A small audio embedding model, trained from scratch: 9.5 epochs.
Rows from block 9 of a small audio embedding model, named by matrix and row number. Each number is 50 + 12 x the weight over its row's rms, rounded and kept within 0 to 99. All counts start at 0.
After each channel's rows are labels from the 100 clips, of 14976, where the channel reaches its highest value: "responds to" is what is common among them. Only what is clearly more common there than usual is listed. The data: synthesized solo parts of chorales (CocoChorales). In brackets: how many of the 100, against the usual share in percent.
# c30: last pointwise conv (model.blocks.9.c3.0.weight, 256x256x1), inputs 128-191

c30.220:58 43 44 28 33 49 26 48 53 50 48 69 50 65 50 47 50 48 57 28 50 30 26 57 50 50 50 50 51 50 22 50 56 37 50 46 50 45 50 56 47 52 48 50 61 50 50 59 50 50 49 50 50 48 50 42 50 33 50 29 11 50 16 40
responds to: bassoon (100 vs 8.3)

c30.197:48 44 58 54 45 50 50 41 68 58 35 60 68 58 57 50 50 50 63 57 50 50 53 42 58 68 45 50 53 50 42 49 40 41 48 50 59 51 41 50 42 50 64 56 50 78 51 64 59 63 35 53 50 60 48 62 36 37 57 24 50 45 70 33
responds to: tuba (100 vs 8.9); note A#3 (43 vs 10.6)

c30.7:51 50 07 51 45 50 61 59 65 54 66 50 70 63 57 64 50 25 29 07 42 63 27 15 50 50 33 50 50 50 43 50 55 45 51 35 33 50 11 50 50 56 50 36 50 50 34 50 50 50 47 50 47 50 50 50 69 58 68 68 41 66 46 59
responds to: violin (44 vs 14); note G5 (42 vs 6.5); trumpet (25 vs 8.2)

c30.231:50 73 43 45 63 50 35 50 34 74 50 50 56 50 50 72 50 50 47 55 50 29 52 50 27 39 33 50 43 43 50 64 50 64 50 80 50 70 59 50 31 74 50 27 50 23 42 50 32 50 43 38 49 35 50 50 24 55 45 50 41 68 59 70
responds to: clarinet (42 vs 9); trombone (25 vs 7.1)

c30.24:50 77 46 36 50 53 50 79 47 50 50 41 75 50 60 78 66 44 57 61 43 50 63 58 64 67 64 50 50 50 50 50 50 49 50 42 40 34 50 46 50 50 50 43 64 50 42 61 81 57 50 35 75 70 61 66 51 50 35 59 56 50 48 58
responds to: viola (100 vs 8.5); note C#4 (53 vs 12.2); note D4 (49 vs 12.6); note C4 (33 vs 11.1)

c30.175:46 29 55 39 43 50 50 45 50 47 43 50 48 36 39 16 69 58 50 64 64 72 82 75 54 50 38 52 44 68 50 48 53 52 45 31 50 44 38 55 75 38 50 50 55 50 50 38 37 50 50 37 37 72 50 29 35 48 38 50 60 37 50 66
responds to: violin (92 vs 14); note C#5 (38 vs 9.8); note D#5 (27 vs 8.4); note G5 (26 vs 6.5)

c30.19:59 53 45 50 54 50 50 61 52 60 27 50 50 49 42 54 28 54 25 50 66 50 50 64 58 67 50 55 50 52 50 44 49 40 72 16 50 29 28 73 40 44 50 40 35 32 50 50 50 50 37 82 67 34 74 28 50 50 34 38 50 21 53 24
responds to: clarinet (93 vs 9)

c30.255:55 60 50 33 38 40 67 40 47 13 26 63 38 29 43 50 50 23 60 34 23 50 50 35 50 32 50 38 62 30 32 50 63 50 50 50 50 61 24 50 50 50 38 51 52 45 46 50 50 50 57 47 50 50 59 50 35 52 38 35 33 50 50 14
responds to: bassoon (100 vs 8.3)

c30.243:50 28 16 50 50 76 51 57 24 50 53 40 68 50 33 47 50 61 50 39 32 50 50 50 50 64 50 31 52 50 50 50 50 50 47 50 41 50 44 50 32 55 25 29 50 48 50 50 31 52 25 35 26 50 14 44 57 63 70 55 33 39 52 43
responds to: clarinet (63 vs 9); horn (33 vs 7)

c30.128:50 50 46 31 37 50 54 57 54 49 67 51 41 56 68 50 45 57 14 31 51 50 53 35 47 50 30 47 43 50 66 42 50 25 34 41 36 47 43 50 64 60 48 74 46 68 63 49 32 60 49 54 50 61 37 50 49 62 49 54 59 51 63 87
responds to: oboe (59 vs 7.3)

c30.25:48 48 60 50 54 30 50 41 33 35 50 53 23 29 21 50 48 30 43 55 49 50 39 50 38 48 50 45 57 50 18 43 51 50 68 43 60 50 42 40 61 56 50 60 50 43 31 66 49 58 50 59 45 50 50 50 49 63 59 50 61 60 63 29
responds to: saxophone (100 vs 1.6)

c30.157:36 50 50 37 50 57 62 74 72 50 70 57 57 35 43 50 29 36 35 56 22 49 39 50 50 50 58 66 46 50 68 39 50 52 45 76 58 64 85 50 69 50 43 36 47 57 48 48 56 50 57 46 50 58 50 50 50 55 31 64 59 41 50 63
responds to: bassoon (97 vs 8.3); note G3 (41 vs 6.2); note D3 (31 vs 2.4); note F#3 (26 vs 4.8)

c30.76:50 23 50 30 50 68 50 50 76 50 50 50 63 50 66 50 43 50 50 50 29 50 54 40 50 50 36 24 37 48 40 25 37 55 29 41 47 50 71 40 56 38 39 32 73 74 50 41 55 83 72 76 50 44 50 63 60 43 50 50 58 50 74 45
responds to: bassoon (88 vs 8.3)

c30.163:50 50 23 24 50 34 62 50 49 50 61 39 64 68 36 55 50 56 60 41 34 57 50 38 35 61 50 44 68 50 43 50 29 35 52 47 38 50 12 50 50 50 25 30 56 69 54 49 61 68 61 36 56 61 48 36 53 50 53 50 60 59 63 50
responds to: clarinet (100 vs 9); note F4 (41 vs 9.1); note F#4 (30 vs 8.4)

c30.167:50 50 50 59 50 50 59 45 52 50 58 67 61 56 60 50 29 42 50 59 66 44 59 50 55 50 47 50 62 44 50 50 41 50 46 42 40 37 31 50 50 50 50 50 40 43 50 50 50 50 61 45 43 55 34 50 38 50 50 50 61 50 50 50
responds to: saxophone (100 vs 1.6)

c30.125:50 53 55 47 35 50 58 39 72 53 50 60 38 50 38 40 62 40 50 50 24 50 41 50 79 44 53 52 41 50 50 50 51 42 54 50 57 50 34 40 58 50 31 54 50 50 37 50 60 62 34 36 24 29 50 50 41 62 63 50 57 70 40 27
responds to: trombone (35 vs 7.1)

c30.102:27 64 21 50 47 42 50 38 38 50 50 35 50 52 78 36 50 43 60 37 35 50 37 34 50 49 68 70 54 58 59 60 45 50 64 67 50 33 60 40 25 29 50 50 50 46 36 38 41 78 50 37 45 77 50 50 43 51 34 79 50 34 34 49
responds to: viola (57 vs 8.5); saxophone (43 vs 1.6); note C#4 (31 vs 12.2); note D4 (30 vs 12.6)

c30.214:47 50 50 50 50 19 27 50 42 40 42 59 16 43 21 40 34 43 69 45 50 49 39 49 59 50 50 48 35 50 27 40 50 50 46 37 50 48 45 40 39 55 19 58 50 50 50 56 56 37 49 80 46 50 56 56 69 50 50 24 61 50 52 29
responds to: saxophone (98 vs 1.6)

c30.101:31 72 50 56 50 62 47 37 59 69 73 39 65 50 50 46 31 50 34 50 31 36 50 63 50 65 36 50 32 58 70 39 48 50 39 67 42 72 50 50 46 56 32 50 37 69 65 52 60 49 60 70 51 50 33 50 61 60 50 50 50 52 52 57
responds to: violin (72 vs 14); note G5 (40 vs 6.5); note A5 (30 vs 2.1); instrument: clarinet (28 vs 9)

c30.251:74 58 64 52 40 50 64 41 50 51 50 46 48 44 03 46 35 39 49 53 68 31 14 17 35 67 32 56 58 50 50 48 65 50 40 43 50 66 50 50 72 40 50 50 30 52 50 61 62 50 50 69 50 50 65 37 34 50 57 05 25 50 45 50
responds to: violin (98 vs 14); note A4 (78 vs 8.8); note B4 (38 vs 9.4); note A#4 (29 vs 10.6)

c30.189:27 44 50 76 53 30 51 40 32 50 42 50 50 50 34 49 49 37 36 34 50 36 50 29 50 54 65 41 49 50 42 50 47 50 44 66 37 50 55 50 53 50 39 39 52 50 66 58 50 31 50 50 50 61 63 50 57 50 66 46 42 56 39 50
responds to: bassoon (100 vs 8.3); note D3 (33 vs 2.4)

c30.201:50 52 49 41 50 34 41 50 16 58 56 46 23 49 25 49 70 50 42 65 42 19 37 50 13 44 50 50 36 50 50 50 37 57 47 31 43 50 50 60 50 34 50 46 50 50 50 50 61 27 50 16 37 79 50 50 47 50 60 56 40 37 44 84
responds to: clarinet (33 vs 9); violin (32 vs 14); trombone (31 vs 7.1)

c30.36:50 50 37 71 52 46 41 50 45 50 50 60 59 51 50 57 39 43 50 50 36 47 60 50 55 37 31 50 33 50 22 80 56 50 48 61 50 49 34 33 29 67 34 41 50 50 50 50 70 38 33 39 46 50 50 38 50 43 66 44 50 50 50 28
responds to: double bass (90 vs 1.7); note A#3 (34 vs 10.6); note G#3 (32 vs 8)

c30.78:63 50 54 81 49 50 69 46 59 50 54 66 70 77 32 64 50 37 46 52 52 51 39 50 59 50 75 50 50 50 50 50 39 50 66 54 52 83 65 61 53 50 45 50 50 59 50 50 61 44 39 32 50 29 50 29 44 50 50 63 67 52 39 68
responds to: horn (99 vs 7); note A#4 (27 vs 10.6); note B4 (26 vs 9.4)

c30.216:50 63 54 50 56 50 45 46 53 47 48 50 50 52 66 36 36 50 31 50 42 39 34 38 50 50 67 45 50 71 44 50 44 50 44 46 50 50 58 64 33 43 33 50 27 52 56 50 50 42 35 66 46 35 32 65 21 51 46 49 50 50 50 23
responds to: tuba (74 vs 8.9); note B3 (37 vs 9.4); note A#3 (26 vs 10.6)

c30.196:74 62 57 26 57 36 41 58 50 50 50 50 49 57 34 50 46 53 41 26 44 42 40 50 40 49 27 46 32 47 36 48 60 50 50 28 50 48 25 50 43 56 50 50 60 64 39 60 45 42 77 50 35 44 59 52 41 50 60 26 50 36 50 30
responds to: horn (98 vs 7); note A#4 (29 vs 10.6)

c30.47:40 31 50 50 53 46 50 46 40 51 38 43 50 47 34 36 50 40 29 44 29 45 50 43 51 54 40 50 72 57 50 71 30 44 38 57 50 39 36 50 43 32 59 50 62 43 47 56 68 50 61 94 69 78 77 50 38 50 67 62 68 50 56 66
responds to: saxophone (95 vs 1.6)

c30.71:50 50 50 40 39 50 56 46 50 50 41 61 59 39 32 50 50 44 42 34 23 13 32 52 17 55 50 31 56 30 50 60 50 45 35 50 59 75 51 45 60 36 51 51 50 52 67 66 66 52 50 26 62 47 53 38 42 59 46 63 54 50 64 50
responds to: double bass (100 vs 1.7); note G#3 (36 vs 8); note A#3 (36 vs 10.6)

c30.105:50 44 48 52 38 22 50 43 21 50 41 64 25 59 76 50 50 35 50 50 88 58 73 50 45 69 63 34 57 50 50 50 59 55 50 67 72 81 70 40 41 31 64 37 61 50 47 61 50 40 50 50 77 28 50 51 66 45 47 50 46 50 23 50
responds to: horn (91 vs 7); note A#4 (29 vs 10.6)

c30.43:50 54 50 50 50 43 31 48 50 30 50 73 55 63 50 70 50 36 50 29 50 50 54 43 50 68 57 34 50 40 54 43 48 50 50 33 61 44 50 23 49 50 48 54 50 50 50 14 40 36 75 29 53 36 35 44 74 50 32 79 57 26 68 59
responds to: bassoon (100 vs 8.3)

c30.106:23 06 26 50 29 58 39 38 50 50 54 30 50 34 44 51 50 41 50 50 46 22 38 47 50 40 71 46 50 50 43 43 50 45 44 50 50 50 48 61 29 29 32 53 39 42 50 57 50 50 50 45 25 70 33 51 75 61 50 50 50 58 50 61
responds to: saxophone (84 vs 1.6)

c30.223:63 48 39 41 50 50 55 48 58 61 49 50 50 44 50 50 38 16 35 23 36 34 51 59 36 58 75 50 45 50 49 57 36 39 50 47 63 55 40 41 50 63 61 60 37 50 50 50 44 52 69 72 50 52 50 20 50 63 76 50 51 46 35 50
responds to: horn (100 vs 7); note G#4 (31 vs 9.5); note A4 (29 vs 8.8)

c30.185:74 50 38 72 54 42 62 50 57 57 64 41 54 64 34 50 60 50 50 37 48 60 50 55 56 50 52 51 31 47 55 60 59 42 44 50 22 45 50 50 52 40 30 44 50 65 64 40 71 50 55 40 43 50 51 57 50 59 67 69 49 56 50 51
responds to: oboe (57 vs 7.3); double bass (43 vs 1.7)

c30.208:35 65 54 60 49 44 56 40 17 50 62 50 50 33 30 48 42 51 27 49 52 25 50 32 38 50 50 50 50 62 00 50 34 50 40 75 40 50 31 50 20 38 22 75 32 50 36 64 48 34 42 37 52 45 50 17 50 46 40 50 50 48 40 32
responds to: horn (100 vs 7); note A4 (34 vs 8.8); note B4 (32 vs 9.4); note G#4 (28 vs 9.5)

c30.74:61 46 62 50 50 51 50 45 35 38 43 39 65 42 50 50 65 61 47 72 56 23 64 61 56 50 58 51 50 54 50 45 59 50 67 68 65 36 95 39 50 38 40 55 37 53 58 38 62 25 40 25 50 44 50 67 54 63 42 66 49 50 69 72
responds to: horn (92 vs 7); note A#4 (28 vs 10.6)

c30.33:50 57 72 50 50 61 50 35 41 44 50 59 69 50 40 61 68 37 39 38 50 43 50 27 50 59 57 50 68 53 61 50 50 58 55 46 58 52 29 65 42 44 50 50 75 63 64 42 71 56 69 50 67 51 50 55 50 39 50 50 55 73 56 50
responds to: flute (87 vs 8.5); note G5 (42 vs 6.5); note F5 (26 vs 7.8); note E5 (25 vs 7.4)

c30.30:55 30 65 36 42 56 36 54 50 64 59 51 50 54 50 50 50 61 53 34 84 36 42 50 40 50 57 28 25 50 40 39 81 61 50 55 32 50 50 50 50 48 59 73 50 55 40 67 50 19 45 56 50 50 50 47 59 78 50 32 64 47 50 50
responds to: saxophone (75 vs 1.6); flute (25 vs 8.5)

c30.174:50 53 70 59 50 50 59 57 58 57 64 62 62 39 50 50 74 50 33 35 50 50 60 38 52 47 68 59 50 50 50 50 15 42 32 30 41 44 29 32 51 48 54 68 42 29 58 49 36 36 43 66 70 40 50 46 50 36 59 58 61 40 50 72
responds to: viola (100 vs 8.5); note C#4 (47 vs 12.2); note D4 (35 vs 12.6); note D#4 (27 vs 11.1)

c30.177:50 61 50 50 50 50 52 43 61 50 57 38 50 65 89 70 59 66 50 46 56 67 60 61 74 65 58 50 42 53 68 50 43 50 50 33 50 41 30 62 50 50 50 50 50 42 50 50 68 57 50 19 59 50 49 50 62 49 75 50 55 50 66 50
responds to: viola (100 vs 8.5); note C#4 (53 vs 12.2); note D4 (43 vs 12.6); note C4 (29 vs 11.1)

c30.134:61 50 22 45 50 31 47 50 50 74 50 47 73 50 50 50 38 54 53 50 89 50 41 70 58 50 50 50 50 52 50 38 50 53 50 50 41 50 34 50 48 64 31 66 50 67 50 50 50 50 50 50 50 77 37 49 48 24 48 50 50 50 67 55
responds to: saxophone (99 vs 1.6)

c30.94:47 68 50 35 60 74 56 50 31 67 40 50 50 50 34 39 61 73 64 65 59 60 50 66 31 56 27 43 74 42 50 45 43 50 94 50 50 66 37 52 37 52 50 39 50 50 54 34 50 54 70 46 49 70 55 73 28 66 48 24 30 55 51 50
responds to: trumpet (54 vs 8.2); trombone (46 vs 7.1)

c30.53:40 50 50 65 73 43 49 44 28 50 77 37 66 50 50 38 50 50 58 85 28 38 32 50 33 50 30 38 50 50 38 46 50 50 50 35 47 50 50 37 65 35 42 50 43 50 50 54 39 57 48 29 36 46 50 50 50 33 72 50 50 38 61 51
responds to: horn (98 vs 7); note B4 (27 vs 9.4)

c30.219:50 31 41 35 50 70 73 70 34 55 28 50 31 48 37 46 47 81 36 44 50 31 65 50 16 67 41 43 71 50 50 50 50 50 70 67 38 76 67 61 30 29 60 50 50 70 50 39 54 50 50 60 39 64 42 50 31 50 37 44 50 45 50 80
responds to: oboe (41 vs 7.3)

c30.35:76 43 33 50 50 69 50 56 50 50 63 50 50 34 61 59 50 34 50 29 67 50 58 46 34 43 50 62 50 38 31 56 50 47 50 26 24 16 30 56 56 50 71 71 42 53 69 63 50 60 41 59 48 36 50 42 50 50 66 29 33 21 43 50
responds to: bassoon (97 vs 8.3)

c30.158:56 50 46 50 43 30 55 50 57 28 35 50 21 35 37 23 29 55 55 38 28 50 40 35 39 50 30 50 50 50 58 50 50 58 50 53 49 50 34 30 52 50 50 44 50 30 35 33 45 33 43 50 40 49 32 38 60 54 46 60 38 79 57 53
responds to: trumpet (100 vs 8.2); note F5 (31 vs 7.8); note D#5 (31 vs 8.4); note G5 (30 vs 6.5)

c30.103:50 31 66 50 50 50 44 72 45 64 58 58 44 40 32 41 43 53 55 64 34 50 50 29 50 64 48 50 48 67 50 50 50 70 37 50 54 42 54 52 50 48 50 56 50 32 52 60 46 55 55 07 84 47 50 43 35 28 50 55 32 48 50 40
responds to: trumpet (100 vs 8.2); note G5 (50 vs 6.5); note F#5 (43 vs 6.8); note F5 (31 vs 7.8)

c30.88:50 31 50 34 46 45 50 50 47 29 50 62 74 40 50 51 61 49 43 69 48 66 70 50 50 41 41 50 51 64 32 54 50 42 56 58 49 50 34 73 44 36 86 53 41 53 50 45 42 56 58 52 50 42 50 42 81 41 70 45 64 50 50 56
responds to: violin (100 vs 14); note D#5 (39 vs 8.4); note G5 (37 vs 6.5); note F5 (37 vs 7.8)

c30.165:61 46 50 76 64 67 48 73 51 63 39 59 64 50 50 73 46 58 31 29 50 28 38 46 50 46 44 42 33 48 41 66 83 48 43 76 74 69 51 50 62 56 63 52 53 47 64 57 35 30 30 48 21 41 50 50 40 50 60 50 40 50 36 38
responds to: violin (67 vs 14); note A#4 (42 vs 10.6)

c30.159:66 50 39 50 53 48 50 44 61 59 50 50 61 49 81 50 62 50 46 50 50 50 71 38 50 50 50 51 58 50 39 67 50 54 53 39 50 22 33 56 54 31 84 66 56 40 70 50 66 50 50 51 55 32 50 51 50 50 48 50 46 50 50 50
responds to: viola (91 vs 8.5); note C#4 (39 vs 12.2); note D4 (32 vs 12.6); note D#4 (31 vs 11.1)

c30.26:35 56 57 31 54 41 43 37 50 58 50 03 50 44 29 61 52 50 50 54 43 44 52 67 50 40 50 50 36 50 42 50 31 49 56 38 54 50 38 50 44 54 21 50 44 50 38 58 46 50 37 55 71 60 46 61 70 50 40 50 50 41 62 70
responds to: flute (100 vs 8.5); note G5 (59 vs 6.5); note G#5 (34 vs 3.8); note F5 (28 vs 7.8)

c30.93:50 60 50 55 69 54 50 44 33 50 58 50 50 46 39 24 31 31 28 50 35 46 49 50 62 61 45 41 50 66 54 57 67 50 50 50 50 34 71 38 27 26 50 50 40 23 47 51 63 50 37 70 50 70 50 50 21 50 32 39 55 45 43 21
responds to: saxophone (89 vs 1.6)

c30.182:60 41 52 53 33 40 48 75 50 50 50 50 57 41 45 36 50 37 42 54 50 50 50 66 21 50 86 50 19 50 57 41 58 76 50 52 68 55 82 54 55 50 59 50 70 45 50 46 49 50 46 32 45 50 50 67 37 31 44 50 47 47 50 30
responds to: horn (99 vs 7)

c30.13:54 63 50 50 50 50 50 50 50 88 47 41 34 32 54 50 50 64 50 46 50 23 50 50 50 50 29 50 64 50 50 50 49 69 50 47 50 50 50 50 50 35 36 42 50 29 60 37 44 61 85 55 86 50 55 61 50 43 81 50 50 50 50 54
responds to: trumpet (89 vs 8.2)

c30.148:50 55 50 39 41 52 50 36 50 30 63 70 50 59 64 50 59 41 50 43 50 53 38 50 39 46 50 54 27 50 44 33 52 58 47 50 49 50 57 49 60 41 37 25 24 50 64 61 36 74 73 62 50 21 67 65 29 50 46 50 38 50 31 36
responds to: horn (99 vs 7); note B4 (32 vs 9.4)

c30.64:57 50 48 52 50 61 42 50 34 42 50 65 31 51 52 50 58 51 50 50 50 45 68 50 67 50 32 50 66 68 66 45 50 50 50 67 50 23 61 50 49 50 62 30 41 58 41 28 69 70 60 50 81 66 79 52 58 45 49 27 44 74 33 80
responds to: cello (65 vs 9.9); trombone (28 vs 7.1)

c30.173:69 45 50 68 54 25 43 53 71 65 37 50 40 42 50 36 50 50 50 43 28 39 50 50 54 50 41 57 50 50 29 38 56 67 73 62 50 50 54 50 62 66 52 50 50 50 50 50 49 59 50 50 76 50 50 50 70 63 16 50 50 50 70 47
responds to: violin (69 vs 14); note B4 (44 vs 9.4); note A#4 (36 vs 10.6); clarinet (29 vs 9)

c30.225:68 42 50 31 50 31 52 39 72 30 52 57 67 50 50 50 46 50 34 50 50 51 41 27 39 50 40 34 55 50 50 50 63 53 33 42 39 50 31 39 50 25 36 48 73 27 50 50 46 64 38 57 50 58 62 66 50 56 56 32 63 50 60 78
responds to: flute (90 vs 8.5); note D5 (40 vs 8.1); note C#5 (27 vs 9.8)

c30.8:50 40 61 38 41 50 50 19 50 50 48 59 37 40 50 42 50 60 40 50 55 57 64 57 50 57 54 41 50 50 50 50 50 53 46 41 53 71 37 50 50 64 63 66 73 32 29 50 50 70 50 60 42 27 43 50 64 14 54 50 50 55 71 41
responds to: double bass (100 vs 1.7); note A#3 (41 vs 10.6); note G#3 (39 vs 8)

c30.68:50 50 57 38 48 65 67 63 69 50 71 50 50 57 50 50 50 52 47 50 58 58 64 50 51 45 40 50 57 33 51 50 39 80 34 33 50 50 34 33 50 43 62 50 50 50 50 50 51 60 62 50 46 50 62 73 47 62 29 44 66 50 50 50
responds to: trumpet (100 vs 8.2); note F#5 (31 vs 6.8); note G5 (29 vs 6.5); note G#5 (26 vs 3.8)

c30.133:37 50 41 51 50 50 44 41 41 50 63 34 63 59 63 50 52 77 46 72 45 44 66 61 29 50 54 64 28 59 91 48 50 61 50 63 48 74 61 61 54 41 76 50 50 85 50 24 50 33 33 42 46 63 36 38 50 50 50 50 50 50 59 99
responds to: oboe (35 vs 7.3); trombone (34 vs 7.1)

c30.23:25 50 49 45 38 50 39 50 47 44 51 50 47 50 50 50 24 69 53 50 51 50 50 71 64 57 50 25 78 73 35 50 56 50 61 57 50 50 50 43 33 50 58 69 41 53 50 50 50 50 50 52 43 40 77 50 60 59 35 56 50 50 50 48
responds to: flute (100 vs 8.5); note G5 (64 vs 6.5); note F5 (42 vs 7.8); note E5 (27 vs 7.4)

c30.12:33 46 58 51 50 49 12 58 36 77 50 50 44 50 45 67 62 50 53 68 50 56 50 68 41 75 50 30 49 46 74 37 50 54 50 60 46 77 71 47 52 50 71 50 54 66 64 30 38 48 61 50 50 50 72 70 23 63 37 50 50 47 54 50
responds to: violin (38 vs 14)

c30.209:51 61 30 29 46 50 86 76 73 39 45 42 56 41 67 50 50 22 41 50 35 50 50 50 41 68 35 42 77 50 87 43 50 52 50 66 61 50 49 39 60 81 36 50 68 39 40 44 41 61 50 61 41 38 50 68 33 54 50 71 66 66 58 14
responds to: trombone (35 vs 7.1); cello (32 vs 9.9)

c30.252:30 44 34 50 46 50 50 53 60 50 46 50 33 54 50 29 55 50 36 48 50 41 63 48 50 50 36 50 42 20 21 61 50 65 39 50 42 35 51 50 53 61 45 41 66 50 50 54 51 50 61 72 50 61 75 40 54 64 58 38 42 58 61 67
responds to: violin (65 vs 14); note E5 (36 vs 7.4); horn (31 vs 7); note D5 (28 vs 8.1)

c30.97:37 50 42 58 51 50 50 69 59 50 36 50 50 34 53 50 44 50 50 10 43 50 79 50 50 27 61 50 62 71 71 50 43 47 53 50 50 39 52 50 79 67 50 50 43 20 50 48 50 50 57 50 57 50 30 76 66 61 40 50 65 50 38 32
responds to: trombone (34 vs 7.1)

c30.110:47 50 64 38 50 56 50 53 38 39 50 26 26 66 54 47 36 50 50 57 61 46 61 51 60 70 50 50 50 46 45 40 50 62 63 64 67 50 76 63 38 65 38 53 39 50 50 63 46 46 61 31 50 50 50 55 52 50 72 44 50 63 68 50
responds to: horn (89 vs 7)

c30.20:57 56 50 69 33 65 47 71 50 68 52 50 65 56 57 50 50 76 39 52 62 50 30 64 50 50 31 72 50 48 74 50 67 72 38 79 50 68 50 58 73 50 60 50 54 50 50 30 33 50 38 50 49 37 62 45 50 50 36 50 38 50 50 48
responds to: oboe (61 vs 7.3); violin (34 vs 14)

c30.48:40 76 51 71 52 50 50 50 50 50 56 50 50 46 50 60 58 38 55 50 36 73 54 37 72 58 50 50 56 50 27 50 39 43 83 50 50 41 65 50 46 78 50 32 50 50 32 50 50 50 50 20 27 50 44 65 57 31 50 50 59 50 55 25
responds to: bassoon (80 vs 8.3); note D3 (31 vs 2.4)

c30.238:51 25 50 71 52 50 77 56 50 50 50 50 58 61 42 50 50 50 56 51 73 50 69 35 71 50 56 50 44 39 50 42 68 50 63 78 47 50 50 78 50 52 43 50 60 71 50 48 54 42 50 50 35 54 42 48 27 71 62 04 30 50 46 50
responds to: tuba (69 vs 8.9); bassoon (31 vs 8.3)

c30.172:59 50 50 45 50 50 42 40 53 50 45 50 50 58 42 40 59 50 50 42 40 50 56 50 29 50 64 42 56 50 47 50 48 50 44 50 25 54 45 40 50 50 43 34 50 40 34 50 56 63 50 48 50 50 37 31 67 45 59 62 50 50 40 50
responds to: saxophone (67 vs 1.6); horn (25 vs 7)

c30.4:55 57 50 45 54 59 61 71 65 83 42 63 65 50 56 58 50 55 50 48 70 61 50 50 62 54 39 50 50 50 50 50 48 46 59 62 51 65 45 50 52 50 72 56 57 50 58 50 50 47 53 75 63 29 73 50 88 40 50 62 67 34 47 76
responds to: oboe (67 vs 7.3); note A#4 (43 vs 10.6)

c30.104:48 60 41 50 56 62 61 24 50 91 41 50 49 66 72 35 45 50 59 47 50 50 65 50 43 32 50 50 49 36 50 50 50 26 29 46 67 50 28 39 49 45 50 37 50 41 58 50 49 37 50 50 73 15 56 50 50 50 50 50 30 29 38 50
responds to: bassoon (100 vs 8.3)

c30.85:73 50 67 50 62 44 66 58 50 61 51 57 50 54 57 50 60 50 51 46 61 35 60 54 50 32 49 40 50 50 50 35 63 50 50 50 50 50 50 38 50 57 40 62 50 53 35 50 40 38 36 29 42 54 50 51 47 57 59 35 50 67 43 22
responds to: bassoon (100 vs 8.3)

c30.215:50 60 50 64 50 65 63 50 57 50 49 46 51 50 50 50 50 41 58 47 16 64 39 56 61 32 71 37 62 50 41 63 51 54 50 55 50 50 61 40 50 88 61 44 50 50 28 39 50 32 50 16 44 26 38 50 50 65 40 74 71 72 46 60
responds to: clarinet (93 vs 9); note D#4 (47 vs 11.1); note C#4 (31 vs 12.2); note F4 (29 vs 9.1)

c30.254:50 50 50 50 50 52 50 50 38 39 41 56 50 50 58 50 50 50 45 50 57 47 67 45 18 49 55 26 56 50 50 31 38 50 62 53 62 50 50 40 51 45 19 32 30 30 52 50 50 43 36 76 50 49 50 36 60 50 49 56 57 53 50 54
responds to: violin (99 vs 14); note E5 (36 vs 7.4); note G5 (34 vs 6.5); note D#5 (32 vs 8.4)

c30.140:60 50 39 50 45 50 50 50 75 54 45 46 58 35 25 50 53 50 48 50 30 78 50 48 50 50 40 71 60 71 73 41 50 50 63 66 50 80 77 38 50 76 76 39 50 56 60 22 32 60 44 66 38 50 52 40 76 57 59 35 38 55 53 50
responds to: cello (39 vs 9.9)

c30.65:41 23 32 50 46 50 27 30 10 50 59 62 50 50 42 50 50 77 50 34 54 41 52 50 21 50 30 51 42 39 56 50 45 54 35 40 52 50 52 50 31 38 50 67 50 60 57 50 30 69 50 68 37 53 50 57 67 63 36 63 50 50 42 86
responds to: bassoon (99 vs 8.3)

c30.118:45 38 68 22 46 50 43 51 63 35 50 40 62 50 37 52 50 50 52 50 50 69 36 53 59 34 58 41 50 48 75 55 50 57 50 66 39 57 54 44 50 50 61 41 43 26 44 50 62 58 39 36 48 50 37 40 50 50 47 30 50 44 34 43
responds to: double bass (98 vs 1.7); note G#3 (35 vs 8); note C4 (32 vs 11.1)

c30.171:48 50 48 62 57 37 50 58 42 34 50 50 45 40 31 58 58 37 50 66 48 50 52 50 50 50 58 35 50 62 37 40 48 51 52 50 70 63 73 51 46 35 47 50 50 36 50 43 50 39 62 50 49 45 56 50 50 43 51 60 50 45 40 57
responds to: horn (100 vs 7)

c30.54:41 95 52 50 60 50 65 50 50 63 50 39 45 42 50 34 53 48 63 67 50 50 60 60 32 60 42 50 45 50 43 51 50 50 70 51 50 71 79 50 51 66 22 50 50 50 42 50 50 31 49 47 50 59 24 41 65 44 72 50 50 58 65 50
responds to: violin (91 vs 14); note D5 (51 vs 8.1); note C#5 (25 vs 9.8)